python train.py --train_examples=26041 --hop_length=160 --vocab_size=5132 --encoder_arch="transformer" --encoder_moe="soft" --text_encoder_causal=false --text_encoder_mlp_ratio=4 --text_encoder_moe_every=2 --optimizer="muon" --final_lr_fraction=0.01
Rows from block 5 of the text encoder of a small contrastive audio-text model, named by matrix and row number. Rows with one number within an expert belong to one neuron, the router's apart. Each number is 128 + 32 x the weight over its row's rms, rounded and kept within 0 to 255. All counts start at 0.
Before each expert's rows are labels from the 100 texts, of 14848, where the router gives the expert most weight on average: "fires on" is the input token at the peak. Only what is clearly more common there than usual is listed. The data: short read English sentences (LibriTTS-R).
# router: router (text_encoder.blocks.5.mlp.router.weight, 64x128, trained with AdamW), inputs 0-127
# up: expert up (text_encoder.blocks.5.mlp.up, 64x128x128), inputs 0-127
# down: expert down (text_encoder.blocks.5.mlp.down, 64x128x128, transposed), outputs 0-127

# expert 53
fires on: "i"; "don't"; "and"
router.53 [124 154 166 149 140 123 121 104 102 153 164 140 153 165  87  99 125  69 133 131  62 112 112 137  98 100 135 127 105  86  89 166 140 158 119  93  88  94 135 181 110 160  69 157  98 142 103  87 161 166 142 185 118 120 138 161 181 106 154 188  74 122  87 132 114 113 182 138 197 142 112 113 106 121 122 106 115 149 152 180 136 168 147 138  89 146 134 109 120 171 126  92 107 113 130 192 166  66 149  98 170 131  56  79  89 101 173 109 105 153 163  92 167 137 119 125  94 100 186 136  69 181 154 150 182 106 136 110]
up.0 [148 178 128 124 213 101  98 127 142 185 115  85 116 141 119 122 162 113 114 185 192 103  56 203 149 161 128 141 104 137 144 148 120 197 197 131 133 120 147  98 138 123  96 208 117  94 104 160 103 150  80 133 165 135 146 107 152 148  60 124 111 143  92 172  97 157  67 122  97 117 167 171 160 120 173 101 118  92 107 110  76 153 123  99 149  85 130  93 115 117 125 111 152 171  94 150 148 122 149 133 145  78 106 138 117 136 140 147 149  76 166 116 168 136 122 121 217 128 163 133 117 166 106 119 142 143 133  86]
down.0 [106  99 110  97 103 149 149 154 104  94 156  73 116 140 142 121 154 151 107 158  92 153 161 117 129 167 148 156 147 184  96 133 161 133 140 103 150  78 107 166 115 138 129 107 125 117  59 155 124 112 153 102 154 175 101 163  70 134 105 130 102 150 126 155 147 122 200 114  76 111  85  61 131 138  92  95 146 121  94 104  80 153 178 171  88 145 118 136  79  48 115 152 122 138 142 140 146 157  99 171 146  75  53 125  84 168 135 143 102 131 122 124 157 123 100 190 102 117  91 129  67 142  88  85  83 140  36 138]
up.1 [152 109 185 126 125 146  47 136 115 159 138 119 172 160 124 134 151 132 147  64 120 155 112 109 111 163 100 158 153 127 133  97 106  88 130  75  93 118 133 129 177 128 128 107 171  67 156 143 192 113  78 124 101 147 169 144  81 113 112 160 169 188 160 102 142 121 137 133 135 115 146 125  73 128 180 173 109 118 144 156  97 198  81 134 151  99 145 136 136 166 164 144 148 198 186 191 145 129  75  76  95  79 146 148  74 104 115  84 175  78 113  90 149 165 125  88 179 118  81 125 125 129 107 111 143 150 150 119]
down.1 [149 142 112 134 166 136 113 112 147 195 126  75  96 162 123 143 158 152 119 146 140 191 128 123 116 150 176  65 133 141 138 152 149 118 120 145 194  85 122 126 165 166 167 149 201 167 165 132 154 119 110 147  75 140 145 150 111 127 174 137 166 113  93 119 124 212 182  85 161 107 114 131 133  85 110 139  63 122 154  84 104 117 123  95 123  83 126 148 116 113 112  49 119 190 112 158 128  94 126 167 133 207 162 110  85 112 109 108 140 150  92 176  83 140 149  88 162 151 111 102 118  83 125 163 131 106 180 189]
up.2 [ 80 140 132 144  98 137 140 117 133 176 163 126 141  97  95 157 113 140 152 110 140 143 139  80  65 138 176 142  71 106  91 145 106 145  52 123 123  91 135 110 112 168 117  74 142  93  57 104 126 179 165 205 131 157 154 111 131 135 104 118 164 174 138 159 155  72 116 157 142 128 138  83  99 155 126 114 109 127 110 158 188 189 122 210 152 119 131  80 124  95 139 148 104 130 186 108  94 139 147 199 163 109 128 193 193  54 108 129 106 168 117 133 126 142  92  87 163 135 110 105 135 122 162 116 169 138 126 106]
down.2 [123 104 171 103 119 141 144 108 122 155 110 114 176 175 114  86 151 179 127  66 102  30  65 131  82 115 127 155 135 117 170 138 115 118 135 167 138 141 105 106 159 133 134 142 160 110 117 139 131  91  91 143 228  92 139 105 118 110  76 128 118  91 172 110  80 129  45 145 138  88 106 119  85 190 134 135 169  65 140 190 126  96 158 137 145 102 122 110 154 206 121 135 125 189 120 132 107 164 135 126 159 110 138 170  73 125 105  95 111 126 155 107 148 141 104  99 164 119 147 173  87  62 126 118 102 138 132 103]
up.3 [157 117 147 108  90 101 129  48 157 161 121  84  88 193 147 169  62  87 188 119 144 143 131 138 139 146 158  86 128 117 115 156 133 130 179 202 157 114 147  98 125 121 107 112 102 179 152 125 107 122 173 124  98 115 162 116 125 154 121 129  98 134 107 146 120  71 106 124 140 111 158  99 149 134 126 122 103 174 147  83 116 121 134 172  84 113 110 113  55 132 133 175  43 160 134 132 184 123 128 131  94  71 113 158 147 121 104 105 148 216  97 133 117 162 121 156 147 129 150  81 171  88 136 119  97  59  69 175]
down.3 [131 122 116 134  75 168  55 155  63 153 169 181 120 145 143 151 157 110 102 108 103 131 132 117 133 158 116 141  93 118 145 158 166 140 157 147 154 141 156  92 148 108 125 105  84 123  89 117  93 166 165 160 176 127  92  76 158 119  88 127 131 114 151 153  82  76 134  76  94  53 136 146  81  86 155 119 172  84 119 184 116 107 139 115 103 205 112 108 125 125 133 110 112  88 147 105 133 163 122  56 111 162 112 137 160 205 114 134  79 113  98 140 141  91  77 107 111 131 175  69 113 160 161  75 152 109 133 190]
up.4 [141 143 161 129 125 111 142 123 159 149 101 153 107  98 197 149 112  76 151 132 150  99 133 176 142 126 120 137 114  63 159  99  97 160  64  72 136  55 150 144  97 135 115 157 172 154 148 128  98 166 160 153  87 191 163  93 120 128  90  91 114  58 144 137 126 114 124  75 123 175 145 129  98  86 127 117 140 138 167  82 138 158 134 123 172 114 167 158 139 103 159 103  98  93  88  37 139  58 135 149 133 152 124 114 160 159 102 137 142 127 141 132  47 111 213 127 137  97 102 139 145 111  74  71 124 153 148 129]
down.4 [115  98 165 133 108 118 134 130 140 142  93 117  83 167 171 164 101  99 142 145  96  95 105  94  66 116 172  91 208 135 116 153 163 120 102 144 129 138 122 157 101 204 122  91 124 148  97 151 109 120 145 155 148 147 212 125  96 144 116  77 145 173 175 123 162 134 130 114 139 121  83 112 145 145  89 130 142 120 119 177 164 162  76  99 132 161 165 113 134  99 109  78 143 153 111 214 122 148  82 113 205 110 109 123  90 119 113  84 137 177 180 121 103 108 155  77  91 101 146 106 156 149  90 184 133 192 104  80]
up.5 [ 94 123 174  87 102 149 128 148 152 163  51 118 135 116 126 169  74 119 154 135 121 102 117 145  83  94 119  98 157 104 117 152 135 159  94 152 112 209 104  90 105 165 171 130 152 151 147 132 105 121 131  67 161 114 144  94  68 103  69  76  98  87 155 185 191 136 133 190 173 143 162  92 201 120 143 130 136 190 145 140 155 144 143  88  93 109  84 134 139 114 119 117 138 137 156  97  93  93 166 112 133 199 117 126 155  93 116 190 119 125 110 129  52 103 106 108 176 121 150 125 144 101 124 142  60 122 134 134]
down.5 [120 138 140 121 103 135 167 136 174 106 216 111 105 103 105  45 142  96 125 124 105 108 129 151 134 102 143 174 203 245 181 157 106 146 158 125 139 111 119 160 128 134 111 166 144 152 119 127 126  94 160 116 131 100 170 163 105 115  89 145  64 167 102 128 160 149 164  85  97  54 105  79  93 141 183 168 172 127 111 134  83 138 122 115 150 132 142 136 221 159 135  90  83 146  94 128 139 152 119 103 162 131  87 129 185 145  94  97 107 128 125 137 133 176 119 157 110 125 102 130 104 103 144 151 103 105 176 130]

# expert 33
fires on: "i"; "me"
router.33 [119  77 106 148  80 158 144 138 129  63 208 108 146 171  99 117 115 132 156 153 162 137 134 152 162 150 140 127 131 135 108 139 109 176 187 123 112  67 141 139 146 109 179 140 151 122  91 139 134 101 200 119 165 135 121 134 167  64 155  81  91 157  87 167 117 135 137 152 131 131 128 120 163 163 163 111 155 117 164 143 153 146 144 136 132 166  97 135  75 105  86  84 111  66 139  94 163 145 214 146 139 134 158 147 128 138 167 147 136  85 123  76 104 119 102 123 169  93  84 206 180 122  92 181  78 132  87  81]
up.0 [125 129 126 147  96 118  75 140  84 120 127 139 127  53 146 121  83  93 125 152 105  90 110 161 105 129 137 149 116 137 140 144 114 160 191  83 189 140 142 119 134 112 120  98 103  92 151 137 161 126 116 183 140  90 139 135 142 141 112  99  96 204 139  75 172 142  82 110 155 117  60 177 164  91  49 131 141 108  84 135 133 121  81 110 148 147 137  84 105 151 167 152 150  72 167  64  72  75 180 216 146 137 108 118 137 162  55  79 142 138  90 160 118 166 126  96  86 130 116 124 136 124 163 123 133 119 107 129]
down.0 [214 119 115 179 106 153 187 135 168 116 110 179 107 134  95 142 162 190  63 116 115 124 138 181  94 110 117 116 114 122 157 124 132 159  78 178 163 149 118 127 168 130  72 116 116  93 127 133 106 126 139 131 197  99 106 182  81 139 110 144 170 136 172 117 114 149 117 110 139 164 144 140 103 130 160 117 147 111 137 132 127 206 108 111 170 194 144 140  65  89 148 176 139  98 154  84  34 114 116 127 143 136 143 166 144 147 148 150 153 159  92 138 139  76 188 153 134 118 119 177 131 108  88  81 114  83 114 163]
up.1 [156 107 134 101 195 118 128 182 111 104 146 136 155 196 120  96 156 150 159 118 107 116 146 187  95 127 202 135 112  72 190 121  72 145 110 105 130 121 114 158 137 121 104 118 104  98  38 141 107 155 104  97  88 153 160  74 162 127 144  61 141 137 129 141 150 115 166  70 149  80 157 149 125 112  88 148 129  95 122 124  62 126 156  79 155 147  99 148 164 112 123 148 112 142 116 142 140  86 161 150 158 114 133 124 100 121 134 134 155 129 234 189 154  94 107 142 143 165 134 126 155  77 108  82 150 129 197 112]
down.1 [164 122 142  99 110 185 144 115 146  95 117  96 143 160 101 150 136  79  82 138 100 139 182 122 147 127 122 170 148 105 101 144 171  60 131 127  79 153 207 129 206  80 110 113 118 118 169 158 159 111 133 151  90 123 149 135 155 145 183 129 115 186 142 117 120 116 124 134  93 147  95 157 164 166 165 112 131 113  92  97 123 169  84 144 116 123 102 144 132 142 150 121 141  94 106 185 144 100 158 184  94  96 197 121 144 164 148 105  56 131  99 109 162 115  73  85  94 137 112  88 166 168 158 166 217 131 132 183]
up.2 [162 173 129 106  87 132 152 193 152  68 161 153  82 147 136 191 125 111 160 119  74 100 136 149 128  32 120 121 126 118 102 227  96  72 193 124 134  41 152 145 120 103 114  89 133 136 126 196 125 115  99  91 151 121 132  97 118 116 123 142 123 133  96 102 105 106 131 112  89  46 106 154 178 152  89 103 166 122  78 121 121 117 119 159 156 119  81  97 136 106 149 138 140 125 123 129 187 134 152 125  85 141 162 166 159 152  75 105 151 123 143 120 119 133 148 114  99 155 199  95 119 132 101 155 135 139  92  99]
down.2 [122 152 138  98 154  88 137 100 131 146 201 136  98  98 117  88 136 160 157  72 113 112 110 127  66 136 109  82 127 165 145 150 155 164 125 154 137 131 145 173  80 129  77 121 162 130 100 126 146 184 129 131 108 114 109 115 203 107 135  99  93 141 222 108 142 109 145 112 135 122 154  83 114 185 134  78 123 114 172 148 134 135 175  90 164 151 131 135 149  95 130 173 148  80 135  86 119 166  95 164  67 102 146 147 106 140 146 238 154 148 190 134 144 138  88 105 109 119 130  75 115 130 117 136  83  97  51 141]
up.3 [138  87 130 171 167 172 138 110 177  41 120 196 111 168 187 141 115 118 102 120 164  89 171 145 173 140  90 123 120  88 123 174 135 109 128 171 115 109 152 163 112 142  89 125 168 123  66 125 121 134 104 200 177  91 117 115 108 129 103 163  68 142 157 114 148 130 138 134 183 106 167 163 111 109 186 105 184 144  77 120  99 125  87 117 150  76 163 114  83  79 131 109 103 166 150 152 136  58 153 109 144 139 133 151 120 139 125 135 119 133 130 200  55  73 125 134 123  90  76 121 116  94 110 143 124 127 138  91]
down.3 [141  80 136 135 154 120 136 104 118  65 146 111 118 119 134  71 147 116 124  98 153 151 134 112 141 145 132 198  90 144 120 111 170 144 134 101 129 170  84  80 121 139 117 142 100 138 113  54 122 135 170 127 126  79 181 105  99  76  36 175  88 115 143 106  96 116 162  93 109 129 132 201  83 115  94 116  71 124 197 131 157 176 112 144 189 127 122 182 195 105  63 146  91 123 164  94 130 142 160  92 112 134 129  90  99 149 136  99 119  73 138 155 167  74 114 168 128 124 167 104 118 140 181 121 124 124 163 154]
up.4 [151 112 124 188 145 123 174  79 210 112 207  62  96 104 127 166 170 156  54 129 187 130  79 108 175 124 103 158 149 143 114  80 159 103 107  99 171 159 121 136 149 115 153 151 166 143 128 137 142 138 137  99 141  95 122 136  72  93 132 161 124 160  82 132 134 140 135 156 189 132 124 111  76  79 150 131 130 131 103 158 105  87 128  82 119 103 125 180 170  75  67  95  85  81 132 161 140 137 138 118  78 153 193 113 136 125 160  71 118 126 103 110 121  99 126 134 113 122 144 107 134 135 146 220 119 138 107 113]
down.4 [ 58 107 115 145 124 170 175 111 168  99  82 140 127 157 124 140 128 133 164 142  73 128  69  89 126 120 112 103 135 152 107  99 101 116 121 167 145 146 153 126 194 169 106 115  52 134 116  92 133 152 126 146  76 111 108 154 162 152 173 144  74 141  59  83 150  99 132 129 194 174 171 124 113  84 161 116  76  85 171 156 134 107 124 111 137  92 124 189 139 136 144 128  78 112  30 110  67 136  95 145  60 153 144  81 100 108 127  98 143  88 102 127 116  98 136 152 146  84 144 144 121 139 117  98 180 111  98 128]
up.5 [141 133 170 123 117 159 153  88 105 124 132 112 116 152  55 177 148 186  63 151 102 134 116  77 149 126 121 110 148 129 153 130 135 124 159 177  82  91 127 184 151 149 110  98 159 154 131 128 187 119 137 163 141 152 150 139 124 167 104 133 132 133  94  81 184 153 127 118 131 144 140  70 121 118 118 177 133 191 149  88 193 122 141 104 120 129  84 206  89 186  92  69  73 114 147 136 129 100 169 134  74 118 116 128  91 132 139 118 130 159 151 161 122 202 118 160 143 105 113 201 147 169 150 201 181 107 126 140]
down.5 [166 110 120 100 168 129 158 158 159 191  89  99 174 104 117 179 139 133 113  79 102 102 161  94 130  42 124 117 111 152  98 171 155 113  49 138 147  88 141 117 109 177 125 138 183 141  98 135 212 169  70 103  85 123  84 149 143  71 153 155 136  96 109 177 128  95  97 142  86 104 125 163  99 169 129 123 116 141 122 138 171  78 152 152 108 128 163 148 116  95 171 129  97 117  86 109  65 135 145 121  74 140 129 162 140 164 107 158 182 154 109 113 151 172  94 107 146 119 192  85 117 114 178 127 104 112 125 100]

# expert 40
fires on: "was"
router.40 [ 53 128 156 135  98  98  84 185 116 171 118 136 134 106 125  87  92 142  75  85 181 153 146 156 141 171 154  97 113 165 135 173  65 134  99  91  86 198  87 171 154 112 143 116  92 131 141  95 138 151 130 186 162 122 105 100 104 143 161 151 142 170  88 150  96 108 150 104 143 118 166 128  92 115 112  97 103 142 144  97 113 139 104  56 113  85 142  79 124 142  86 120  92  93 193 155 118  97 130  77 140 185 134 168 130 132 116 107 115 145  74  87 137  77 177 111  73 157 104  88 133 120 106  96  64 149 161 131]
up.0 [ 96 104 196 131 182 142  88 136 159 131 128 179 126 161 171 124  99 148 127 189 158 128 144  93 181  68  89 166  97 155 113 151 151 125 135 120 103 133 143 128 149  81  98 163 112 113 195 141 105  76 119 126 108 146 122 114 148 160 131 120 102 104 131  99 147 123  64 127 105 160 111 138 111 142 203 153  97 146 142 125  87 127 111  73 108  50 182 171  91 137  95 142 121 140 151 130 192 155 129  50  68 116 157 130 134 137 154 111  95 143 143 123 141  87 172 121 145 164 142 106 190 100 205 184 126 159 125  82]
down.0 [ 78 105 121  88 157  97  99 224 118 108 177  55 110  76 120 128  87 164 134 147 157 136 154 129 134 143 144 117 117 128 173  83 132 172 137 126 162 146 147 125 134 175 167  98 177 142 103 152 152 165 105 102 155 176 112 150  95 181 125 177 181 135 140 148 146 163 109 101  96 138 121  79 157 151 154  91 125  96  15 169  81 180 108 106 179 112 139  98  97 111 138 125 122 135 173  96 140 145 168 171 126 168 147 156 121 121 106 141 135 116 147 137  94 126 154 182  80 121  93 117 138 101 101 149 190 104 170 152]
up.1 [ 92 128 108  98 136 142 158 129 112 198  83 148 123 139 160 148 121 144 115 142 117 150 130 148  80 177  98  98 149  79  93 121 104  94 171  78 119 131 155  48 126  97 120 201  87 119 121 149  86 105 160 142  83 109 135 137 161 189 141 183 131  86 163 128 134 119 102 140 199 145  80 142  93 134  84 181 111 124  90 131 181 205 132  63 110  78 139 157  73 145 130 161 133 121 123  87 129 174  80 148 183 105 153  96 179 155  86 166 127 135 106 142 151  97  73 163 143 155 135 113 110 123 111 150 119 157 145 154]
down.1 [109 115 119  97  90 100 140 111 118 108 110 131 117 183 158 157 139  97 133 110 117 189 159 135  59  98 144 160  99 197 133  75  93 163 140 139 135 157 124 187  96 145 147 158 145 152 147 126 138  96 109 133 139 144 179 118 140  97 132 106  83 145 110 117 142 192  65 132 121 120  61 123 157 125  99 168 148 171 117 155  97  52 149 139 142 142  84 118 139 184 110 146 165  90  89 135 142 111  88 148  67  80 162 155 120  93  74 113 127 127 129  70 176 129  96  99 100 162 157  93 144  93 211 113 136 170  53 129]
up.2 [ 89 132 142 126 118 112  55 106 115 109 205 129 157 112 186 100 110 123 112 107 137  73 114 111 121  96 142 100 139 110 106 176 145 137 130 115 106 127 180 150 125 160 131  67 122 118 147 155 113 143  82 104 196 114 134  67 150  85  92  87 123  93  62 113 159 148  92  88 112 136 143 144 184  95  64 157 147  91 121 178 121 151 144  90 149  91  99  81 145  84 110  45 116 114 150  64 104 137 111 128  45 109 104 121 140  97  91 121 131  91 171 120 105 134 178 151 138 136 166 137 147 191 135 133 154 136 154  72]
down.2 [ 91 135 141  91 153 106  93 149 177  95 114 172  98 130 106 144  95  58 159 159 127 152 141 160 100 138 169 133 154  91 150 143 122 169 157  99  98  63 119 167 101  86 207 116 120 137 106 114 131 127 135 121 149 131 117 112 120 108 117 122 154  59 111 156  75 136 143 137 143  58 150 108 147 135 157 112  79  55  82 166 103 180 167 131 120  80 157 153 116  85 176 132 145 168 145 175 212  99 114 114  97 138 147 183  69  67 157  89 156 172 140 160 128 117 159  84 152 103 124 121 139 100 172 161 108 161 127 121]
up.3 [132 106 169 130 108 171 101 122 121 115 165 163 168  80 164  88 113 129  67 135 178 120 184 127 111 110 124 136 164 118  72 205 163 150 134 139 142 128 109 175 187  76 138  74 135 132 131 131  92 110 138  80 177 137 178 143 144 181 106  87 132  86  84 115 147  99 117 106 116 108  83  85 159 146  72 117 124 187  61  87 168 105 111 137  87 147 117 168 118 139 116 131 125 122 167 168 141 105 174 134 110 121 122 110 105 150 148  51 139 169  89  85  70 121  85  85 147 118 150  68 135 130  81 107 164 149 101 115]
down.3 [ 75 114 111 174 169 152  38 145 124 143 105 106 177 102 140 139 121 127 118  66 119 108 145 141 119 129 116 109 141  88 109 134 121  55  85 121  74 182  90 119 134 116 176 147 140 105 121  77 128 109 138 150 116  76 157  94  82 163 170 135 186 119 142 102 116 102 129 113 106  72 121 149  69 154 159 169 120 133 144 133  87 129 151 128 240 127 121 153  72 163 145 138 110 100  89 159 105 130 175 130 131 106 106  83 145 112 146 120 165 168 150  63 104 115 117  82 177 200 151 147 144 124 138  68 134 103 133 104]
up.4 [152 126 144 146  78 129 116 110 106 109 157 133 143 116 190 125 166  93 167 155 112  97 171  85  97  64 108  95 159 198 116  84 150 113 134 169 206 130 154 139 161 154 167 102 145 166 122 107 131 118 114 136 116 171 207 104 186 180 112  92 110 189 150 145 120 125 109 143  89 102 172 133  79 157  90 128 139 137 102 113 147 122 119 134  88 178  93 141 143 158 121 157 180  71 135 102 118 167 122 140 113 100 214 105  63 136 103  82  69 110 167 177 141 112 144  91 114 134 148 146  89 134 156 150 122  93 138 170]
down.4 [ 55  94  70 152 120 116 158 113  84 135 141 118  85 140 110 127 163 138 169 133 140 171  80  86 110 141 148 104 149 127  80 108 148 109 137 163 106 102  91 160 101  83 112 123 139 158  81 162 141 109 155 115  72 100 143 110 161 140 132 166 151 150 102  90 169 106 164 112 104 177 140 134 131 105 144 210  39 109 145 168 140  78 150  94  82 140  94 109 102 103 143 127 103 109 107 168  92 173 171 167  84 144  98 121  66 144 151 110 163  58 191 121 101 168  87 103 136 102 165 111 145 163 143  73 123 118  87 155]
up.5 [ 69  79 113 139  52  88  95 125 110 100 130 131  99 147 132 189 170  66 133 166 128 134 182 150  80 210 148 161 137  96 124 132 136 119 154  93 143 149 156 134 118 138 173  73 166 155 158 153 140 154  70 123 113 102 130 144 151 142 103 117 101 106 135 132 180 172 117 118 165 143 128 173 154 181 100 137 157 127 152 157 127 205 104  97 143 111 143 162 100  89 121 136 153  79 119  91 190 132 174 181  82  86 137 147 109 100 134 149 102  63  89 135 149 120 175 139 161 140 172 183 104 105  94 156 129 148 155  87]
down.5 [137 112 119 177 103 135 196  67 133 150 104 131  95 133 125 124 124 146 112 180 135 119 187 177  98  69 125 153 112 134 117 124 130 134  38 179  84 125 111 144 136 128 127 101 159 136 105 182  46 144 109 166 143 129 169 135 136 150  97 168 158 172 187 108  80 107  94 149 178 156 192 132 123 137 100 106  93 141  46 125  93 143 114 172 165  72 178 149 159 122 141  88 171 108 113 112 127 131 167 202 110 104  98 152  91 127  58 101 117 142  98 120 148 121 157 121 146 137  72 108 136 153 110 159 104 121 135 137]

# expert 9
fires on: "be"
router.9 [159 125 121 141  81 134  99 119 155  98 177 106 134 120 142 145 107  67 132  90  87 114  89 168  80 117 102 183 168 166 166 139 154 134 125  72 148 152 105 113  89 134 121 124  94 110 156 171  86 112  81 158 135  89  92 123 142 102 143 101 183 102 170  99 131  87 165 117 128  68  57 137  77 172  78 120  97 117  80 192  61 135 138 166 185 161 109 181  83 163 124 176  79  82 107 164  98 159  73 155 135 124  68 153 155  85 132 124 124 144  97 122 108 127 113 126  98 121 100 142 168 120 150 135 140 149 100  98]
up.0 [126 106 116 136 154 116 128 103 121 130 199  79 103  94  97 118 163 114 164 148 149 100 135 122 115  63 116 164 126  96 108 147 143 164 104 123 179 122 111 166 162 153 202 147 127  83 143 134  90 158 148 106  67 123 151  80  99 105 119  72  77 182  91 172 135 140 137 126 132  95 166  82 117 115  79 121  96 115 112  92 143 136 128  70 224 105 171 101  97 151  97 141 124  73 174 102  87 144 159 128 125  70 131 150 144  74  95 176 160 146 130 132 113  96 197 119  91 137  50 116 151 158 135 155 115  96 117 127]
down.0 [118 133 150  85 122  95 141 164 137 182  86 106 134 105 121 170 118  69 116 123 156  73  91 123 162 103 138 234 140  85 133 115 100 123 232 182 127  93 127 140  87 104 141 157  93 131  91 131 181 142 161 137 120 149 141 125  96 174  79 164 110 120 112 115 153  99  98 169 138 159 122 107 171 101 135 140 129 207 167 131 124 153 102  97 141 131 125 131 112  83 113 112 123 116 136 130 139 121 119 100 136 166 123  98 112 130 153  45 131 108 169 107 136 136 181 131 127 178 187 112 121  64 119 199 168 142 189 104]
up.1 [133 151 165 105 110 135 150  60  91 149 173 159 115  67  83 139 130  69 135 190  98 102 114  80 116  75 149 135 140 179 110  98 119  74 114 153 154  99 223  87 131 146 191 104 175 128 151 113 118 159  88 101 100 177 139  95 201 196 156 108  98 101 114 140  88 129 116 162 112 142 146 127  92  98 127 126 119 143 138 155 177 120 126 112  88 125 119  87 123 119 117 134 151 135  89 142  95  86 138 164 122 139 156  60 111 124  78 177 138  79 162 114 103 150 173 175 125 157 164 143 119 197 123 110 132 158 139 116]
down.1 [ 94  99 108 112 151  68  99 160 115 161 177 144 188 134 122 170 148 162 117 169 153 139 130 123 123 141 115  65 107 122 128 166 134 140 155 147 113 114 128  71 134 127 202 163  87  98 167 107 207 109 123 146 203 144 173 107  86 151 129 111 140 129 118 160  94 145 143 151 160 112 110 108 161 105 131 143  91 161  87 184 133 151  96 128 120  94 147 149 151 166 114  82 200 112 138 163 141 111  85  66 105  74 121  70  89  83 104 162 126 142 194 130 110 108  80 130 147 181 136 161 131 127 174 138  57  95 104 120]
up.2 [150 202 109  64 172  86 117 105 137 121 103 111 147 112 161 152 130  71 126 127  89 157  91 112 180 135 113 112 121  88 191 123 162 131 164 162 113  49 151 157 146  69  75 171 109 113  89 132  93  52 141 125 153 153 177  91 102  21 113 193 160  98 116 119 140 107 157 105 155 177  74 152 114 121  60 138 102 106 120 158 106 104 147 107 169 120 175 133  98 147 142 130 119 158  95  94 117 161 116  93 103  94 152 176 112  98 149 120 117 147 136 132  97 153 134 138 120 113 106  96 135  93 114 141 142 158  92 160]
down.2 [128 140 150  75 145 172  69  90 132 130 151 189 163 107 112  88 140 127 137 140 150 146 186 127 152 157 110 121 107 129 129  79 124 162 145 150 127 118 111 113  84 124 140 184  95 103 136  80 167  96 109 126 144 131 169 128  82 109 174 156  67 104  87 177 136 157 119 178  94 121 143  97 141  68  98  46 108 158 143 150 188 161 193  95 161  93 121 166  97  90 208  97 156 156 174 158  80 131 200 156 135  66 118 125 105 164  84  93 132 119 143 130 172 131 143 145 152 151 104 150 118 135 139  93 170 127 137 129]
up.3 [124 134 125 136 153  87 114  56 110  76  91 122 165 131 132  83 185 133 142  85  75  72 145 135  92 110 118 137 198 163 117 106 122 142 124 158  81 184 106 173 207 132 144  74 118 139 130 169 167 130 113 162 122 123 134 119 151 185 151 140 103 149 137 176 133 155 137 129 114 146  88 154 147 155 118  89 124 127  35 215 162 165 135 125 103 140  96 102 144 121  76 109 122 132 152 132 135 130 154 110  42 172 132  97 114 109 124 132 111 138 157 139 101  98 115 105 114 207 146 148  76 143 142 187 125 134 127 179]
down.3 [130 113 103 187 175 151 172  87 173  81 170 103 108 136  76  60 123 147  89 165 107  98 149 148 141 146 113 118 211 102 117 168 107  39 141 162 166 112 158 141 123 164 123  85 106 155 182  81 152 142 158 107 120 121 151 119 131 149  87 100 118 182 139 115 139 117 187 106  86 103 149  80 151 133  96 133  99 139 171  70 147 172 130 160 152 150 127  62 139 130 145 111 162 146 128 101 155 117 183 126  87 115 187 103  88 102 147  63 172  93 104 118 169 117 119 147 141 125 111 101  70 112 134 111 168 151 105 133]
up.4 [ 84 111 102 159 136 137 110 166  98 152 131 114  69  80 176 171 116  93 107 152 119 142 154 124 123 153 122 129 129  90 137 148 120 148  91  87 100 140 124 182 109 123 158 144 155  71  98 132 112 125 127 171  91 163 137 184 151 121 167 140 108  68 127 133 113 174 171 176 135 120 167 122 165  91  79 102 207 185  94 154 137 124  81 178 114  96  51 103  89 142  78 113 168 124 171  77 122 137  91 152 127 169 127  99 109 140 122 164 116 178 193  99 128  59 155 119  81 113 133 172  99 144 145 169 155 111 152  79]
down.4 [137 130 142 148  80 144 101 121 201 129 135  82 131 146 161 154  91 102 108 118 118 139 129 114  86  93  98 112 102  96 149 189 155 182 113 142 166 115  67 131 168 154 162 137 113 161 105 157 100 159  74 152 199 133 150  83 189 118 110 176 158  99 121 100 160 140 184 166 159 140 174 122  84 165 111 115 107 120 146 173  96 139 133 103 120 126 185 140 150 128 118 148 138 199 127 107 116 113 153  87 164 118 100 253 119  97 146 138 122 145 121 137 119 138 172  69 120 100  87 173 106  95  98 174 173 138 134 142]
up.5 [183 113 165 102 104 135 116 180 116 118 117 175 168 168 180 191 117  87  78 107 156 138 109 127 152 122  90 100  82 130 167 127 132  99 155 161 190 155  69  81 108 166 151 147 105  80 173  94 198 111 181 105 131 163 131  96 148  84 152 128 158 135 140 117 110 111 194 117 187 113 102  79  84 109 123  61 128 120 150 141 164 157 128 150 100 123 106  77 166  58 126  87 134 124 113 112 156  84 107 188 131 134 133 140 122  89 134 121 137 167 128  74 116 117 142 129 157 105  88 131 106 148 174 133 195 168 156 129]
down.5 [169 171 139 125 135  89 100 140 109 204  73 207 134  84 146 146 148  93 100  95 101 124 147 134  91  52 128  83 158 137  86 113 138  89  80 115 109 107 114 171 132 146  77 135 146 114 162 148 176 127 125  78 185 110  99 146 164 119 147 126  69  82  56  83  72 166  98 133 146 137  51 163 113 136 109 151 172 182 173 154  96 142  83 190 181 138  83 126 117  98 116 135 154 154 124 112 132 145 133 116 129 148 131 120 108 163 160 123 137 154 149 145 131 142 112 130  98  79 129 166 163 110  81 146 145 144  97 159]